Rows from block 4, named by matrix and row number. Each number is 128 + 32 x the weight over its row's rms, rounded and kept within 0 to 255. All counts start at 0. Numbers have three digits each. After the name is the row's rms in percent of the matrix's.
# fc1: second MLP up (model.blocks.4.mlp.fc1.weight, 1536x384), inputs 192-383
fc1.1228 096:103164122116137121104129136099118125147137087148097108143156178073114128080073197128151119137149096044140085116144118156134082133180186132132196149069085080130123134115137141150108116109174166116115144116130098147097108082132164104148137167086100124180133135185139114146072155161152149152137093143101116196154173128189097155178144124137140093105157151075128140113162128123162097119087137116146070182143143101172087119161119136087150137152065185103182177144161113130096170136199128127132167115124108100088134092093159112104078118079112145190069099090157128107116173126080097239
fc1.1229 101:082165124096186181143132115121138119169163136141145114131108177116113148085125145145158084171120139052130156079182140120223113145116158163166141163136066135167159149181126136087130158128105167119097101135084116132127043080120151187168153132116105071187096164130171109184118179121142129144160145202148137139149187134190097068169125069178111127125088095082133128142139135128183088132161111134131115166161104081228134057160124078109107155138074151177130153092169159144085139102121130058091168116083146062129086108147172109096116139118101128108161182075182130125186101124093132210
fc1.1230 105:121175109114159149129136139097187080142099121159145186067127177098155129127113190089113132104136153082148098090128189106164120144101181162156161166169070159157099157153133180097115168085146098102061086146164176092131153083109157115142141161098115086178120171170123063114177179123130089140119167121081102159160116156153160155123157100118142138111142156125150108109107145103169136102139105134117125124104138089226103091069120106128134131176066129094158145132125133111079142141175079110158085103082138090123150070103098097145121104157101118146099123174108146100187110102088084161
fc1.1231 103:055144137124103171097139155142153168178174140094121169137089171113081115072084164133135123167168194063146140146075168150178150191124135143096130151126074158126124082105152186109131119122124164136125122140125164147162143088018140084098110179138098170170158169136167120094109182131136102160149106167124096140123146137120138077157112113169146138138127080113150092077109142126114129111083105100099106138102073142204106089169096122088201149157053169128145135166161136137130154120149123122087160141051111133087154149101143073183178140120131129101086155080160114067173204055100119167
fc1.1232 098:126132096139202154173103094174150081174135122120120140099121149148139094089071133090111149151147162077170130098146179152155117161071153091144104137155073123157120128123158191084126105109159159109117118105202158039104138092084160108159151193121082127186078189130171077118102165120153136126109137140098076167135127088143114112103132120163154093119140128142092110132132132134148100138161119083110129163168139084183105084170084166092116085117031196131073173046119162158107093126136135126105140104095124146090170140133076109111139124144144136131083151133166127117137138127116105176
fc1.1233 103:101181086109196221136132091142132123155186067143140100147128117086119095066079149147124088136163173104185102130105155113114126179082159151134099113098113158166128166080135151112069111067149148131115159172137140118152131094105159096197141185087124097200150144154192089103135200180135155136129066175066094134173162124110099118101121113112126147141179155138084161172130162154167151120125162119144155179075107160196094078141127161073129177131084169129106149107144146130107097159158079117087165125084167123119104117109106088113117150139120102072073165083101191144109131112110101182
fc1.1234 102:112175132140156160110114155131119180148163083150149141155133199057170097119113152124196156102145121044175165104159145177182092176135135105174137115111116132165104091137112193074119137091186148122135141100110140071132134093124151050149129169112109143141095119164159114121131122140124107133146157141089103186137117163137204089110126102153095131168134094136104153124071159102144151183089125110172079154154150158201105118145119111104137106194022130093104159124175089126145123095169088136096098091123113082100137120119134068091188143125108043132167191113173098122131086122127142170
fc1.1235 100:130173103100190108151128075086067132139173136146161141159094137109160135102119153125153086135123160116113115095148107117190153187135193157108102177088070128168105158172173143118110145076174127114113127156089176113127139148117146102153154168160136117199136177145159116165071134075168143137171097162108135147127136138208106134140098046151124126144180102088168090147119120148148115170085135159168146152134109108156093055148149116121104149132062147114107169139101096107100109155173080117127106116085135090098142100074137013108198137144130109145113125146166171114144138105086112149
fc1.1236 100:101177127126139117121102076117136141172149118134121105163106131053123088123104169142176139171079171049187122114128165105154185142157170103144143162119088106135111141117115205098066156103188118120123128114089108146076144158070151159195128126126112089137128164107113117118111095124135138114135104154100086136148126137159149146136082093169141135196121150124175138116090104166125132111123184188151092176122137142175087021152143072142145131144101206113163162139107123166070139134139100086118140107056113147072118102090143120175152100122082096150081109113108154137164128060098135138
fc1.1237 097:099169121087103137076099075078153139096149127143090150184104119156185131069111144119148142146121160058175125077152181180150105164119072139145078134095082170110130161143171116062106136079168134116108122123089181109109136081148233146194130083123116129185121164140169117107133136082125128147143165187091134180147142101085132174109144123102177103156128133154137128109152120111125101118124102109158118162113093070190122052111139128125119096132066150114104159105094149141130114108086085135105090087131189086139166129107141109131146126118149108138097134095099146097198127138088119187
fc1.1238 097:099140113104180115140109094100160149154199105122115128088148162125131133072062201145125133137156163086139092126187099114167113193122149124138148126114090155179135068153154198110165165106170131113148109160167177179108115084140161037200177145170132110193155194051146125079117158120140125110100090165120119151110066152128169102143131074111185110121115113083114140154109118086140126128080118135109086173111064085202121089133104113066201159125084175190166112133150139118039101107145084125117148136111147071114157118090148088161133127108155081103096145129097067127124172062084055196
fc1.1239 095:107155093131139154148156116091145145110147152128128076139136206084098119079044128112125127167122174060153112103137187150213110171097138123104022110116079147110082122141070195084142152094236098114090106085190153088146127108139139124188129123139137101203106203148114093142107134122154150072116132196154153118113073118109143067122138107134097120148137092119114164147109125163122069127106113145125083140128106164163110108113122152118108121180070204080147149066117165145111138107131139098121148122109138072130083109136102096115174132113139093122118161143162126125129110052140074204
fc1.1240 102:121160091123155180129109073080130120105157131118103111108125141097155091050103144118128152096117173046166109079162153141156126206145096117137097182089141126181133149167165198079096164096149127126100095139154095139120132096146122076122151152130095152116129118152144151123158157108123117128159124159062148168173105093177141137119161135148152086178116074107153099142097155098159078118087149082145164179134182155123091050131109094091146158123074157090146129078133141123062105112135116089148153136092151072149087071149156170115136130095143069100046140134149145073162094033106066220
fc1.1241 099:109122085131177187112198067140182137160130141107104072117096184108126122057140196134124074130104170092157134098136180130195144113100140165088131164063092103148131149156113151098106156098167109116126123069127177102083165105148186134120126172071152089155149102136180074139153191149077109151123156117105126137160149114142123134117162096154127131156138101092114139176083113110164066157100107148133144176104125110186155065139125138093112151150079149169092151117168172121090144107189050091080118083110110091107126134092079068098125143109110095101132167118142134076070164100120142175
fc1.1242 102:124114120137191130107194062121136190141148141136119112078120162063100119082123129116108152151149162088188170090118167176206114188162209145126138135150079158151081066170122117092064147071164120122102101106136154097173095098136196142138099170115118093126128167123176089136103178104161095084151111168097157163133132122113060128128129140138146114146163200156094103144113139092156084092104122172192110187143164129153128111124125131096138118108074166124164142091150166162055150106202132128081103114086179080148167136107090099124132146042162103112077140118209152088139164105130152173
fc1.1243 102:079182127119126154102147117120120151157128129158139153133111166086160144084142161088126128124171119073139123055146090171229114162123183121204136207106074115133124094165136139130152117105169096123128091113108164053125138151136159092173165152158139155163054150171144093127132163130128137115167104156032140160160138110153111168158112153105181141164187151080125084197091126130168091133143120144137077118097119154222103112171117128097167116136074176103100174119145154143061151093142165070119118126029149094144116144111161101070116153167152099124061117125129066115120133096156112110
fc1.1244 107:110151110106143095112099134085164127156197151143075125145103209094118132093100095125102109104076174086143094079165139192168118119159130120147146157108114109167127142092161124098125123093155160074084121130119195110136138149090145036164148173116165127144068163145200085113114240133145108140192136178107104163114139071194099112116107105139136075162125122107114140206130138117193140156088102108137133121111097065172086114181084139079116105143071148056149172033102158116081131126140109095097112102112141068094108124103119094133148141108147069107098148162146115101146139141114068149
fc1.1245 100:136125116151190142137115109056144142151151158117132128164082189079095107108130169118141173137083183109155121129149171170205124157085186126165103139117074111168148107125159147108060131078172124016141076120128164116165139105122146116185121087120112158184119127091173099118171160105081161068163153145106155175157108113149155117122172090127150119127195082084128155175122156131142119110089090141111060140144154132220164106147157104053088099097102170132122160077114137170108145122146093066103119079138187081102119161113124098075120100127129091183111171146163139097175148101119086180
fc1.1246 101:104128104115121105120110080080178139120182155159140101115106122119164123107116154147113124118161106116177079096144150114196140154174138124132129179111175014124133101091134146143044082089190152103127113118146132104118115186073163125144128144145101113108140174140141032112171124115141123138138135175114113170127151135142106111179106144128099127109098117109126140154109145144159173092079118118179158183080134120162137075148120113063111137114037202066151122100129113194098178138165127115100122119067178115123160127096118087114182179144109085112073114097153114106185169068115178161
fc1.1247 104:141144085137156172090123114090111112147144129150123104121082161088124085140149157144153175176111114159136155095126192147161146160145184113153108174095172140155105114104109156136118128091179093116110131134142108138085167135098183108161163144152137112132125160163152065104133142127130119146133121169060090160163152124112134134118134093128124099165111109124074082143112133119094069135089142125177125173074129178180116064142113130090163092191050199149160119049134134112089121128082069167107093102115156093143126104161144092086192135159122056117077169125170080136189160118138136157
fc1.1248 103:107150119101160194137122115104177130134170115106070106111168172081138099073104149154125077153135152051131148108150151120145096176103118137159135165109078122150102133113106185075123145091152188106057087133141123075077111120136150110144151145132118105163123168133082109064129123109130197102138116144090151127157138135190123128142128124100119087161111064134124127144108181136162174161123157050151123146127092069183100087129159143083104118092057178095151170107097089205087107092174076097103122059038145104136097158119047078128153156105107117109099138099162085116122086097118144145
fc1.1249 103:134106142134161128113178095068115155124171124164116152171117138076115098047109149131136144128114112065120114102171188205178069125132141146146106135161063124153078138111185161079080158092177175026070093113171115095143140119121155159123111150118135084143131155101110105160151117086098139137086142110155138126173082076132131114157119129121128129155131145085128117118111100119140108181129136148164078139145059167160085067214118067110168174126093188138131133130153127155170093075153084134130162152106137141151143101118116086104133108147181106149122152106147135100134109064080166226
fc1.1250 098:095111137113171151116069125105108140116140134115128112139123113150196115109111143111142091167107149123107102100109191165135077182088159115137133143129147156112131136192149197139097107077157141093150142099157154139085166129131217102153135151108120134166133178152162059093114116197148102140111154140130148147130128147165148120148140161122076191148095131160148120088136150084114030106107157098116122188088149128202090133132132096095193045096083200105132134170144125120063139053150093071162136094112124120107086122108109051120166150148128059140120159121133131097128091092132131177
fc1.1251 098:123218088141174174131151107112176181138149103157149146117125171106149129124135131144107135143145223069138124099181133139153090195074138125097131205116059176155101125142149148115086147166191167094094074121095106137076138111125199090151131137107131124173142176099174119141114164120115128136155119142119119093147142110162135132138080139123142130093096140130128120125148186095156112103113127117158133100092130096169089015113130097112101088127104157129142127104142076101129144111132098096144122110054157065111109148098139123078108131118117113145097168106164130093157104116164109151
fc1.1252 099:131167105129177095166101131045137170116148088141079050123102140110125150117126092129113118162111112099172131100158199129211116149145144107139146118103073138144148129170157160157128127035176190158093109151110200137110144086114122088170176148105093086190155148188110084109144103113105107153129101149139076192131122150158139136099091125103126125096121067157134173173137104142133075121098133137131092129091123107173131066109118121097194124120044154154146157125120121144100119121162130088122129132145124069117122097159052067168121161106136102109094204109207186109160114070142091181
fc1.1253 099:116198135103202135117089136091108197176189178140105114129091160057126158095122100113092131127146173078160119139202171152183126185147182138068133101165079092093151098163130150127147130108154146116105056160115158113158094155115184072153149165114104123136159119131187095202128132105136141133114138132082112162146140116145144166103171075136094114163084159127111103120161091140123144138062134148188150101129136151184095109133138116097154158157079156092158172087174130121116140114139140179115114112102144088131135091095138088125125106059157100073083124166101116111185178144120084220
fc1.1254 097:129203077125159142141167103094141132147138140166153137107183121100134160077117132132147130116102163086176141131165154148204122122149139143113172192159085119178114110168121219075154100059107125151067117083110099141121112141103192120177138150144089128155161147088166124109150157106100138118196115144065139114144162107174197106152117171121155117085132155107088104099098182089123092162105123156151094125087085128225105083180099117154140102099087206101130112101140158149083156072179088119098137113082127077129111082116131144089191134099096118172118164090140145073137115107082080153
fc1.1255 102:173149122121130142099145164106169127149121127146081124179141153074107113092172183110147117120151116075143174121145148172160140129080142125133179201128115123170139157133096189106077190139140120111105079132099178118175157099136144084169163147133096154194122127123170132125115182138178149148155194117130125130173120115189137129139167086126116158138158167093163107136151100088131055112081098152133104153116095140166080116176107106091149109107067176069131167059195114137049138090168088116085085119087113108120136124117140106130141127073100097132165114130165165085096107135138094209
fc1.1256 102:106146098167159111139119139097124178121212124152186220151113137168116115094080163190127114130131122097158070102140175210188113145109165153199140132161092160194128100136160164048123070053164165070099133128190184129133154153094166101157152162105100107179167132106176102148126169158154141162115098130098121124147100156139145122111089101068142095109137137136151132142134141123149102119107103173167087123090111095187139089137119140091165105147066189095158097072142163165110116045173126111100204144077155100084115136092134066145171093121130077092065153135164092119148119086084115155
fc1.1257 099:104155128167206158143111029134140122124169124189152156105134137098159127101144149101175110132117204143125125114141190139159095162180164108113147161080105109135111129170056194108095118141160137159088146127178182170159203144136187108153136122111145111185110174145144166103166176124094110144142143183054086144109129136151157105163117108165134098125159116110140126156146135137141072131088164133127124145104117111152079077085118137168168106139041209102133150075183174141070111085102125118098092138104112103081157061123158094081130146159164131100066125076119091092180135143138089159
fc1.1258 102:102149154150178183135107177103147163113112142112131132055118165125126126089126133141121117170106122101158111091146130106178116157074140136171106196114127138140105147173122115101134139093227145114094149104116155149157109087121172073116157155114131127195098138101080044127147108103133173107181169119061122139150103143174131095125095117144124117125119081165113114181169169155139167177107096119137120136157142090186081024135156171093109123181121138094111141109040126129120146107145103099117121097063159082124145169111090101074158151134093084106100136139168168083152109109104071180
fc1.1259 099:103167120109161163122126109096130163150183122205119110147165162098158124068068152075101111117138140099145127089162157117145129192136119133156135155103149130098159152109140173119075141057169188095123112157125113091122153136141171139157139145114132110196133167119148062110147139165159129108141107145105117164103117147088145058166115142121159105137159141094098087188127165167153045131087119136143160175127156149199087072175140055100130118170079205136141120072110141124120123097177135098076177141100108065092119161162139095110139119122089070136143142056144179104112132081139154144
fc1.1260 099:112146054131161150124101123113178129160206134164088129082115156099160102083076166086150111158136110036163148061132158193162083147073140175106091154110058100124144127078142135103087112096212112122085074079142137105141154138123191118171103147077140121170160105142179100106112157078043134151165115159117114137111139097094206134164151164115130131118154146104137134139147151117151123124125150135139103138140127151171064129170120115127093097161081187146150160085158142117082096087184072082129146094057180094106119158098125096102158124117175128147124125095156110073140154107086146195
fc1.1261 100:133187095117135182178073113116168089104181134157098065174122158121070087073085144129201141146156155085189126106125133175179111186138160149129161139135114156123132163167163154110117139113192141152104133135154174104183100079172174060118153165123094088142108132124162088093135065122171136149134177156103099130143130082174127143108142098131119153158119085135164110103094100099160083140094099110181109113094099111169146081175111107069192132131080178164187142058115116139116100122145112135101166107134131081098143124115095091053096150123179129120112159085116156120188130096079043160
fc1.1262 102:099159076104171146112106173097113143135153119133105160123077185121098094082094127100162147096119157074191131079109114144153030158146170120181146170137069105129152143159110146068116115116185131098112122106168176122084164129128156160160152127101101089173100159168191092108111126110107117101137169138049077198137151126217106112134123107100130134140124171127140130180095166118109115146115147108120140133110139114179155072139101145089160138139116180120119147138103121140134152142175111094088092142087151091073106063083067149114115130124116051157054159196159102089135137103103068204