{
  "train_examples": 39062,
  "win_length": 512,
  "num_classes": 13,
  "norm": "rmsnorm",
  "qk_norm": false,
  "dropout": 0.1,
  "shared_expert": false,
  "residual_init": "none"
}
Rows from block 4, named by matrix and row number. Each number is 200 + 40 x the weight over its row's rms, rounded and kept within 0 to 999. All counts start at 0. After the name is the row's rms in percent of the matrix's.
# pw1: conv module expand (GLU, value and gate stacked) (model.blocks.4.conv.pw1.weight, 768x384), inputs 0-95
pw1.424,101,321,235,191,188,201,176,276,156,185,210,169,87,158,171,254,282,247,192,179,176,264,208,151,208,182,235,302,246,283,117,227,200,222,249,199,177,150,172,217,150,239,150,251,227,257,183,184,205,207,172,155,238,240,231,132,220,226,177,136,281,124,206,213,261,213,220,212,214,255,193,210,271,185,240,208,245,213,178,124,212,168,211,224,195,209,144,188,192,189,234,223,236,293,209,191,144
pw1.425,099,83,321,164,119,129,140,233,182,191,140,188,288,135,239,260,175,211,178,226,250,244,206,232,207,212,198,209,251,244,134,196,203,193,222,201,192,215,239,131,168,209,239,275,169,187,296,202,177,236,170,267,173,143,245,229,232,199,254,218,189,279,228,211,273,153,216,235,190,159,158,140,143,217,238,169,173,187,218,183,136,172,169,231,216,146,200,145,211,203,214,161,268,146,218,203,173
pw1.426,102,217,216,224,160,251,216,198,211,236,179,169,279,244,223,195,250,172,182,190,201,172,178,221,199,245,179,319,223,176,157,192,171,196,153,248,177,217,162,187,211,127,140,207,182,200,198,235,212,273,197,236,182,194,209,154,245,215,212,200,176,172,204,245,209,176,132,182,213,243,158,217,210,200,252,134,179,113,198,230,260,166,193,198,185,144,179,227,243,173,121,178,221,224,208,272,181
pw1.427,106,239,127,189,168,191,188,167,244,250,137,160,172,210,188,208,205,174,131,231,219,200,143,271,220,176,159,316,206,172,221,163,219,225,239,222,230,173,185,210,225,157,161,88,195,199,136,223,256,268,188,162,152,182,192,270,208,160,222,264,192,188,141,226,148,211,152,145,200,164,148,163,212,235,226,181,203,171,159,168,171,229,145,264,99,224,181,183,175,179,185,220,249,168,210,223,161
pw1.428,102,211,172,258,246,137,204,199,257,186,235,159,138,122,189,183,164,268,269,255,193,207,261,163,206,121,126,140,167,217,164,132,204,194,176,250,189,175,151,242,193,154,261,244,242,209,166,133,273,194,221,140,298,188,256,158,218,204,232,231,178,217,274,236,245,238,172,175,181,224,320,261,199,179,159,186,252,267,248,148,250,191,214,205,136,187,182,247,155,199,240,231,153,251,198,205,163
pw1.429,099,204,157,212,170,239,190,273,228,223,233,191,151,204,165,223,182,146,201,232,203,195,198,251,178,206,171,230,185,227,186,259,131,100,125,177,217,251,215,196,242,202,158,230,175,172,205,205,206,270,147,249,181,179,232,210,235,202,266,140,190,223,226,212,185,251,167,224,240,152,190,187,223,193,205,213,185,237,169,226,262,239,219,249,262,217,196,241,259,270,178,170,212,210,149,202,160
pw1.430,106,120,190,143,239,244,242,221,206,191,182,188,180,213,351,213,224,176,181,177,236,96,178,260,141,301,221,159,227,147,216,235,251,199,301,208,152,198,149,188,181,124,193,197,283,182,138,226,237,181,142,217,238,204,152,230,177,172,131,182,153,198,168,203,217,186,265,156,212,187,210,175,148,194,230,273,198,255,254,249,282,200,203,208,157,175,246,225,222,185,113,264,231,141,214,131,130
pw1.431,099,298,251,171,223,207,202,132,239,204,212,265,196,194,203,159,239,177,150,240,131,267,191,143,216,220,339,201,213,189,186,210,163,168,209,207,174,194,237,239,222,151,210,241,190,137,181,233,220,132,203,186,196,211,206,183,155,192,179,228,155,132,180,165,142,213,255,173,255,221,238,255,301,144,123,220,188,201,245,145,170,217,222,246,243,213,209,229,275,239,237,279,216,293,210,181,278
pw1.432,103,255,170,208,180,228,114,277,224,199,125,93,135,206,166,282,200,167,191,258,251,308,174,138,193,152,172,191,198,220,275,185,149,196,251,222,283,127,248,215,127,166,173,181,252,308,169,163,249,180,229,138,292,184,223,154,182,245,188,160,245,199,164,126,196,162,210,214,220,264,178,198,224,200,174,221,206,156,215,229,241,191,197,209,121,232,193,161,228,159,229,173,257,168,183,240,150
pw1.433,113,221,238,198,236,193,213,187,184,157,175,232,169,247,213,199,238,257,162,174,166,186,176,198,253,208,195,144,164,203,183,292,240,194,214,156,119,185,249,197,160,182,234,111,221,183,223,233,194,162,229,186,177,291,211,153,149,197,176,205,209,208,262,170,220,221,246,207,158,219,205,257,178,125,235,207,194,152,130,227,213,165,185,186,148,162,225,179,226,194,192,180,251,198,212,228,161
pw1.434,096,218,169,192,219,200,202,262,224,181,99,144,177,172,93,248,179,174,204,189,219,186,203,214,227,226,166,223,146,252,135,207,197,189,288,212,200,228,172,165,184,246,232,271,190,256,183,149,272,154,95,169,174,210,196,231,163,199,246,200,197,189,265,236,193,218,162,268,175,151,203,166,165,220,184,163,140,193,255,192,128,240,196,204,171,235,230,160,216,184,225,227,280,200,100,279,156
pw1.435,102,212,147,248,214,128,207,215,224,197,130,207,221,209,175,197,186,151,118,272,221,218,174,201,265,212,179,182,253,159,257,256,221,184,220,120,249,209,199,243,214,192,274,259,265,237,176,226,231,178,186,242,131,204,257,247,162,141,163,166,176,247,213,275,164,192,191,209,138,192,197,221,221,241,213,235,135,205,155,135,166,231,133,120,207,235,224,160,247,254,203,190,191,193,248,176,198
pw1.436,098,190,217,184,231,229,211,214,117,218,185,169,169,178,220,274,160,90,206,216,226,243,225,179,151,253,201,255,167,210,194,199,281,202,213,187,219,202,215,174,281,224,201,280,222,214,182,170,242,212,174,150,269,161,185,194,258,186,242,162,136,194,239,144,229,196,120,228,157,230,205,232,244,232,219,256,192,229,158,179,206,203,167,195,144,200,192,191,187,198,210,170,261,139,208,257,77
pw1.437,090,219,180,163,167,193,242,238,280,209,228,152,238,238,121,200,228,214,170,241,171,205,204,207,162,274,230,262,150,210,221,208,229,265,164,188,161,156,204,233,163,201,222,262,104,180,192,208,192,195,230,221,225,213,122,196,245,190,272,198,167,210,233,161,170,197,258,238,87,176,225,134,172,192,217,153,188,208,229,202,162,257,108,240,190,252,211,182,151,204,159,267,258,256,238,243,138
pw1.438,096,207,174,211,215,178,136,241,225,197,183,197,235,175,232,215,189,213,191,188,220,223,211,109,229,158,164,198,209,235,203,179,246,292,165,198,121,229,173,145,170,188,205,251,204,237,134,88,176,161,182,244,199,172,286,214,205,235,170,198,173,136,235,178,276,150,221,190,187,184,166,263,297,159,217,165,211,263,180,222,213,223,222,236,177,256,200,187,183,168,263,177,253,184,150,238,176
pw1.439,102,141,177,185,167,241,191,190,175,136,138,198,199,198,201,165,211,174,234,162,218,161,248,262,218,224,211,153,148,150,182,164,133,184,171,194,160,215,202,239,198,201,211,203,77,165,183,273,162,207,201,260,169,133,197,155,227,169,216,209,196,177,204,222,146,232,217,173,140,188,261,206,168,169,235,221,232,232,175,273,242,190,247,195,164,239,214,100,245,196,200,207,111,207,311,110,283
pw1.440,104,219,257,141,188,201,242,220,191,173,179,206,160,211,211,178,206,199,199,178,229,165,252,244,286,237,210,220,159,160,200,211,234,280,238,269,209,181,213,195,166,231,135,117,294,212,157,209,204,179,187,161,122,211,102,205,183,137,216,239,173,197,189,138,254,242,212,171,226,225,222,282,198,233,189,258,284,156,169,172,236,218,197,215,202,173,209,229,169,190,239,248,226,221,149,206,232
pw1.441,102,169,230,219,206,188,149,196,214,189,222,179,173,174,190,206,226,137,219,170,140,200,157,207,202,225,164,250,166,270,221,217,199,225,227,218,243,168,208,205,205,209,152,278,161,242,186,208,89,274,144,176,216,174,193,194,287,180,245,229,263,159,237,215,192,167,187,268,224,232,180,146,235,250,234,185,200,216,275,293,246,198,254,229,225,194,126,249,186,192,167,307,168,140,227,200,178
pw1.442,099,186,233,238,174,169,130,207,266,295,150,252,151,266,157,241,185,167,190,241,161,250,165,143,223,191,227,289,157,206,222,193,174,239,144,176,214,196,170,174,173,295,162,193,241,170,210,234,203,120,207,158,224,227,198,238,172,236,223,165,205,121,109,208,198,171,90,231,201,180,233,243,226,285,180,215,188,157,184,204,166,206,152,213,263,231,173,156,99,232,230,174,207,227,186,221,163
pw1.443,101,156,235,159,160,207,197,188,232,224,192,223,132,244,146,194,252,235,211,115,260,202,300,240,222,163,225,189,244,197,195,172,194,236,208,224,255,216,175,195,218,193,164,135,240,207,228,228,206,197,247,186,186,235,238,222,152,246,180,261,173,199,161,260,184,224,175,208,224,158,242,171,132,200,154,234,180,133,198,212,200,198,228,203,230,138,174,272,200,146,260,189,214,140,204,142,158
pw1.444,107,250,200,211,157,202,206,193,241,164,185,194,199,169,182,208,170,228,188,232,181,195,118,284,192,282,197,215,201,209,206,223,260,111,260,120,257,142,210,211,238,234,238,201,216,215,165,196,186,197,164,190,274,204,162,243,233,178,176,170,203,195,185,211,144,219,216,238,205,148,228,272,150,250,249,139,201,168,264,112,203,215,203,238,224,246,202,213,266,230,198,202,245,263,149,191,162
pw1.445,107,164,172,204,160,143,108,180,232,202,171,228,159,176,143,237,205,123,226,179,204,248,148,217,226,187,162,223,228,242,165,200,250,164,208,211,224,237,163,201,210,155,146,194,116,230,247,157,226,221,247,202,253,138,157,274,219,233,185,188,187,225,141,196,166,220,178,125,190,107,206,148,189,186,123,227,286,273,217,206,169,242,157,232,272,160,161,186,210,228,195,173,225,172,222,196,230
pw1.446,102,149,245,140,136,209,199,207,231,203,140,223,174,215,238,252,167,146,151,181,197,146,177,246,224,290,170,179,166,189,163,227,215,229,202,197,246,203,179,184,257,126,114,116,212,108,153,305,253,185,184,233,165,217,161,156,207,188,234,119,218,187,165,210,208,219,193,293,220,266,229,249,240,158,255,161,253,165,177,188,235,295,227,274,198,158,205,261,213,232,251,236,206,188,234,241,203
pw1.447,093,230,220,227,241,194,181,212,224,147,205,135,205,226,177,213,187,188,224,144,208,150,189,213,292,166,190,207,201,224,134,288,167,223,262,217,209,211,189,206,183,191,180,211,259,227,197,243,243,225,101,170,218,188,242,211,182,208,222,297,172,144,261,235,196,230,178,178,212,235,193,238,243,141,223,228,170,128,225,160,222,149,202,191,163,269,214,184,168,160,196,188,193,209,245,252,209
pw1.448,102,213,235,242,200,232,186,240,214,230,127,224,156,107,198,216,243,189,215,229,242,211,155,198,186,227,250,248,213,182,131,199,171,225,244,164,211,172,219,198,193,294,168,247,237,228,149,151,207,228,139,200,220,207,208,193,194,225,230,172,227,160,142,205,160,185,192,210,168,159,202,226,110,219,216,126,192,176,211,187,196,202,147,199,285,202,190,210,123,100,239,166,250,249,196,203,200
pw1.449,103,253,217,185,255,223,191,244,197,165,180,209,99,156,253,220,184,327,188,107,166,184,274,182,188,231,223,192,150,241,186,247,251,216,229,250,161,233,140,228,120,185,184,248,168,179,231,215,197,159,131,194,215,252,213,167,199,214,153,225,180,145,238,262,217,260,236,177,130,202,245,224,205,217,166,229,258,137,210,197,140,177,224,198,177,261,214,180,186,101,235,169,146,223,206,214,201
pw1.450,104,160,159,146,227,174,187,190,205,194,168,207,173,240,190,135,168,130,134,167,168,161,155,201,182,199,248,235,149,143,224,223,206,211,241,260,219,259,177,235,158,244,174,181,169,195,146,204,198,189,162,157,154,170,108,168,221,184,190,240,143,241,177,180,138,210,214,115,238,201,233,139,149,209,245,265,192,170,113,270,215,291,193,187,148,159,265,141,229,193,183,242,193,164,228,153,151
pw1.451,101,286,205,172,252,241,182,193,206,146,167,176,166,198,183,171,204,317,214,192,212,139,239,216,224,163,190,206,179,189,257,209,88,197,308,250,192,165,228,240,217,136,228,149,179,199,161,146,229,208,201,136,205,263,173,163,172,227,164,198,183,187,205,184,211,259,226,185,227,226,162,253,276,141,200,222,110,200,145,206,187,186,215,189,179,231,241,224,172,179,205,176,211,245,191,259,273
pw1.452,098,128,242,228,209,195,197,209,154,257,252,233,227,252,182,197,190,168,179,179,166,232,160,180,166,213,263,258,285,164,208,152,206,223,165,227,191,212,207,195,151,213,175,137,212,182,200,263,179,193,233,260,170,197,193,178,199,305,194,267,321,218,160,221,251,141,180,238,265,214,248,169,193,158,184,209,233,203,234,214,214,145,213,184,188,190,204,227,200,161,196,221,227,227,186,231,211
pw1.453,100,172,227,221,201,184,218,177,194,137,170,205,239,167,165,184,220,160,173,152,219,312,217,100,248,174,229,217,199,185,226,185,217,218,201,158,196,258,210,280,140,256,282,204,229,209,173,235,233,167,265,228,179,187,188,175,134,268,130,218,204,201,217,255,184,145,152,243,256,188,176,153,216,184,133,213,240,206,177,181,204,207,105,179,190,200,277,138,230,209,180,173,172,245,204,229,264
pw1.454,097,137,207,268,180,149,228,227,191,117,206,261,141,242,208,195,203,201,206,134,190,219,212,246,131,230,163,135,190,195,192,196,293,246,185,223,163,222,199,172,235,221,199,179,200,187,178,224,237,169,177,222,232,183,190,212,246,219,209,241,168,176,259,204,233,244,241,151,200,224,263,223,215,194,156,236,221,123,268,240,214,167,216,178,186,108,211,234,174,151,231,200,229,192,232,236,240
pw1.455,100,173,223,194,253,233,178,264,222,269,196,191,244,230,181,290,152,212,201,212,160,153,252,219,238,192,185,288,199,195,196,217,234,223,239,200,238,165,215,227,148,189,181,230,251,180,198,174,174,226,205,158,236,190,196,173,223,247,233,240,221,113,265,206,222,178,249,211,150,184,197,193,186,187,252,215,164,173,149,253,157,236,146,218,293,145,201,148,218,182,204,155,303,221,160,253,178
pw1.456,100,134,179,190,174,185,274,159,179,172,174,217,196,206,213,154,150,156,250,207,176,134,202,201,189,243,230,152,217,199,252,237,246,230,190,97,205,176,242,234,247,220,270,268,170,190,185,228,217,166,214,239,223,167,261,286,217,234,108,203,184,176,204,173,190,245,202,173,167,180,261,238,169,182,164,287,261,205,201,113,210,189,170,161,244,171,214,169,255,143,129,220,147,208,189,184,253
pw1.457,107,162,178,169,212,212,231,185,157,254,217,194,263,134,267,210,234,140,169,212,176,222,180,201,138,214,269,238,214,166,320,167,149,149,249,160,256,198,261,216,220,230,89,191,235,199,220,159,165,159,228,211,188,181,193,167,237,183,207,142,193,166,205,219,146,246,229,156,222,213,215,198,136,246,278,210,195,286,254,196,277,209,155,285,237,216,225,223,176,171,186,208,207,263,155,203,176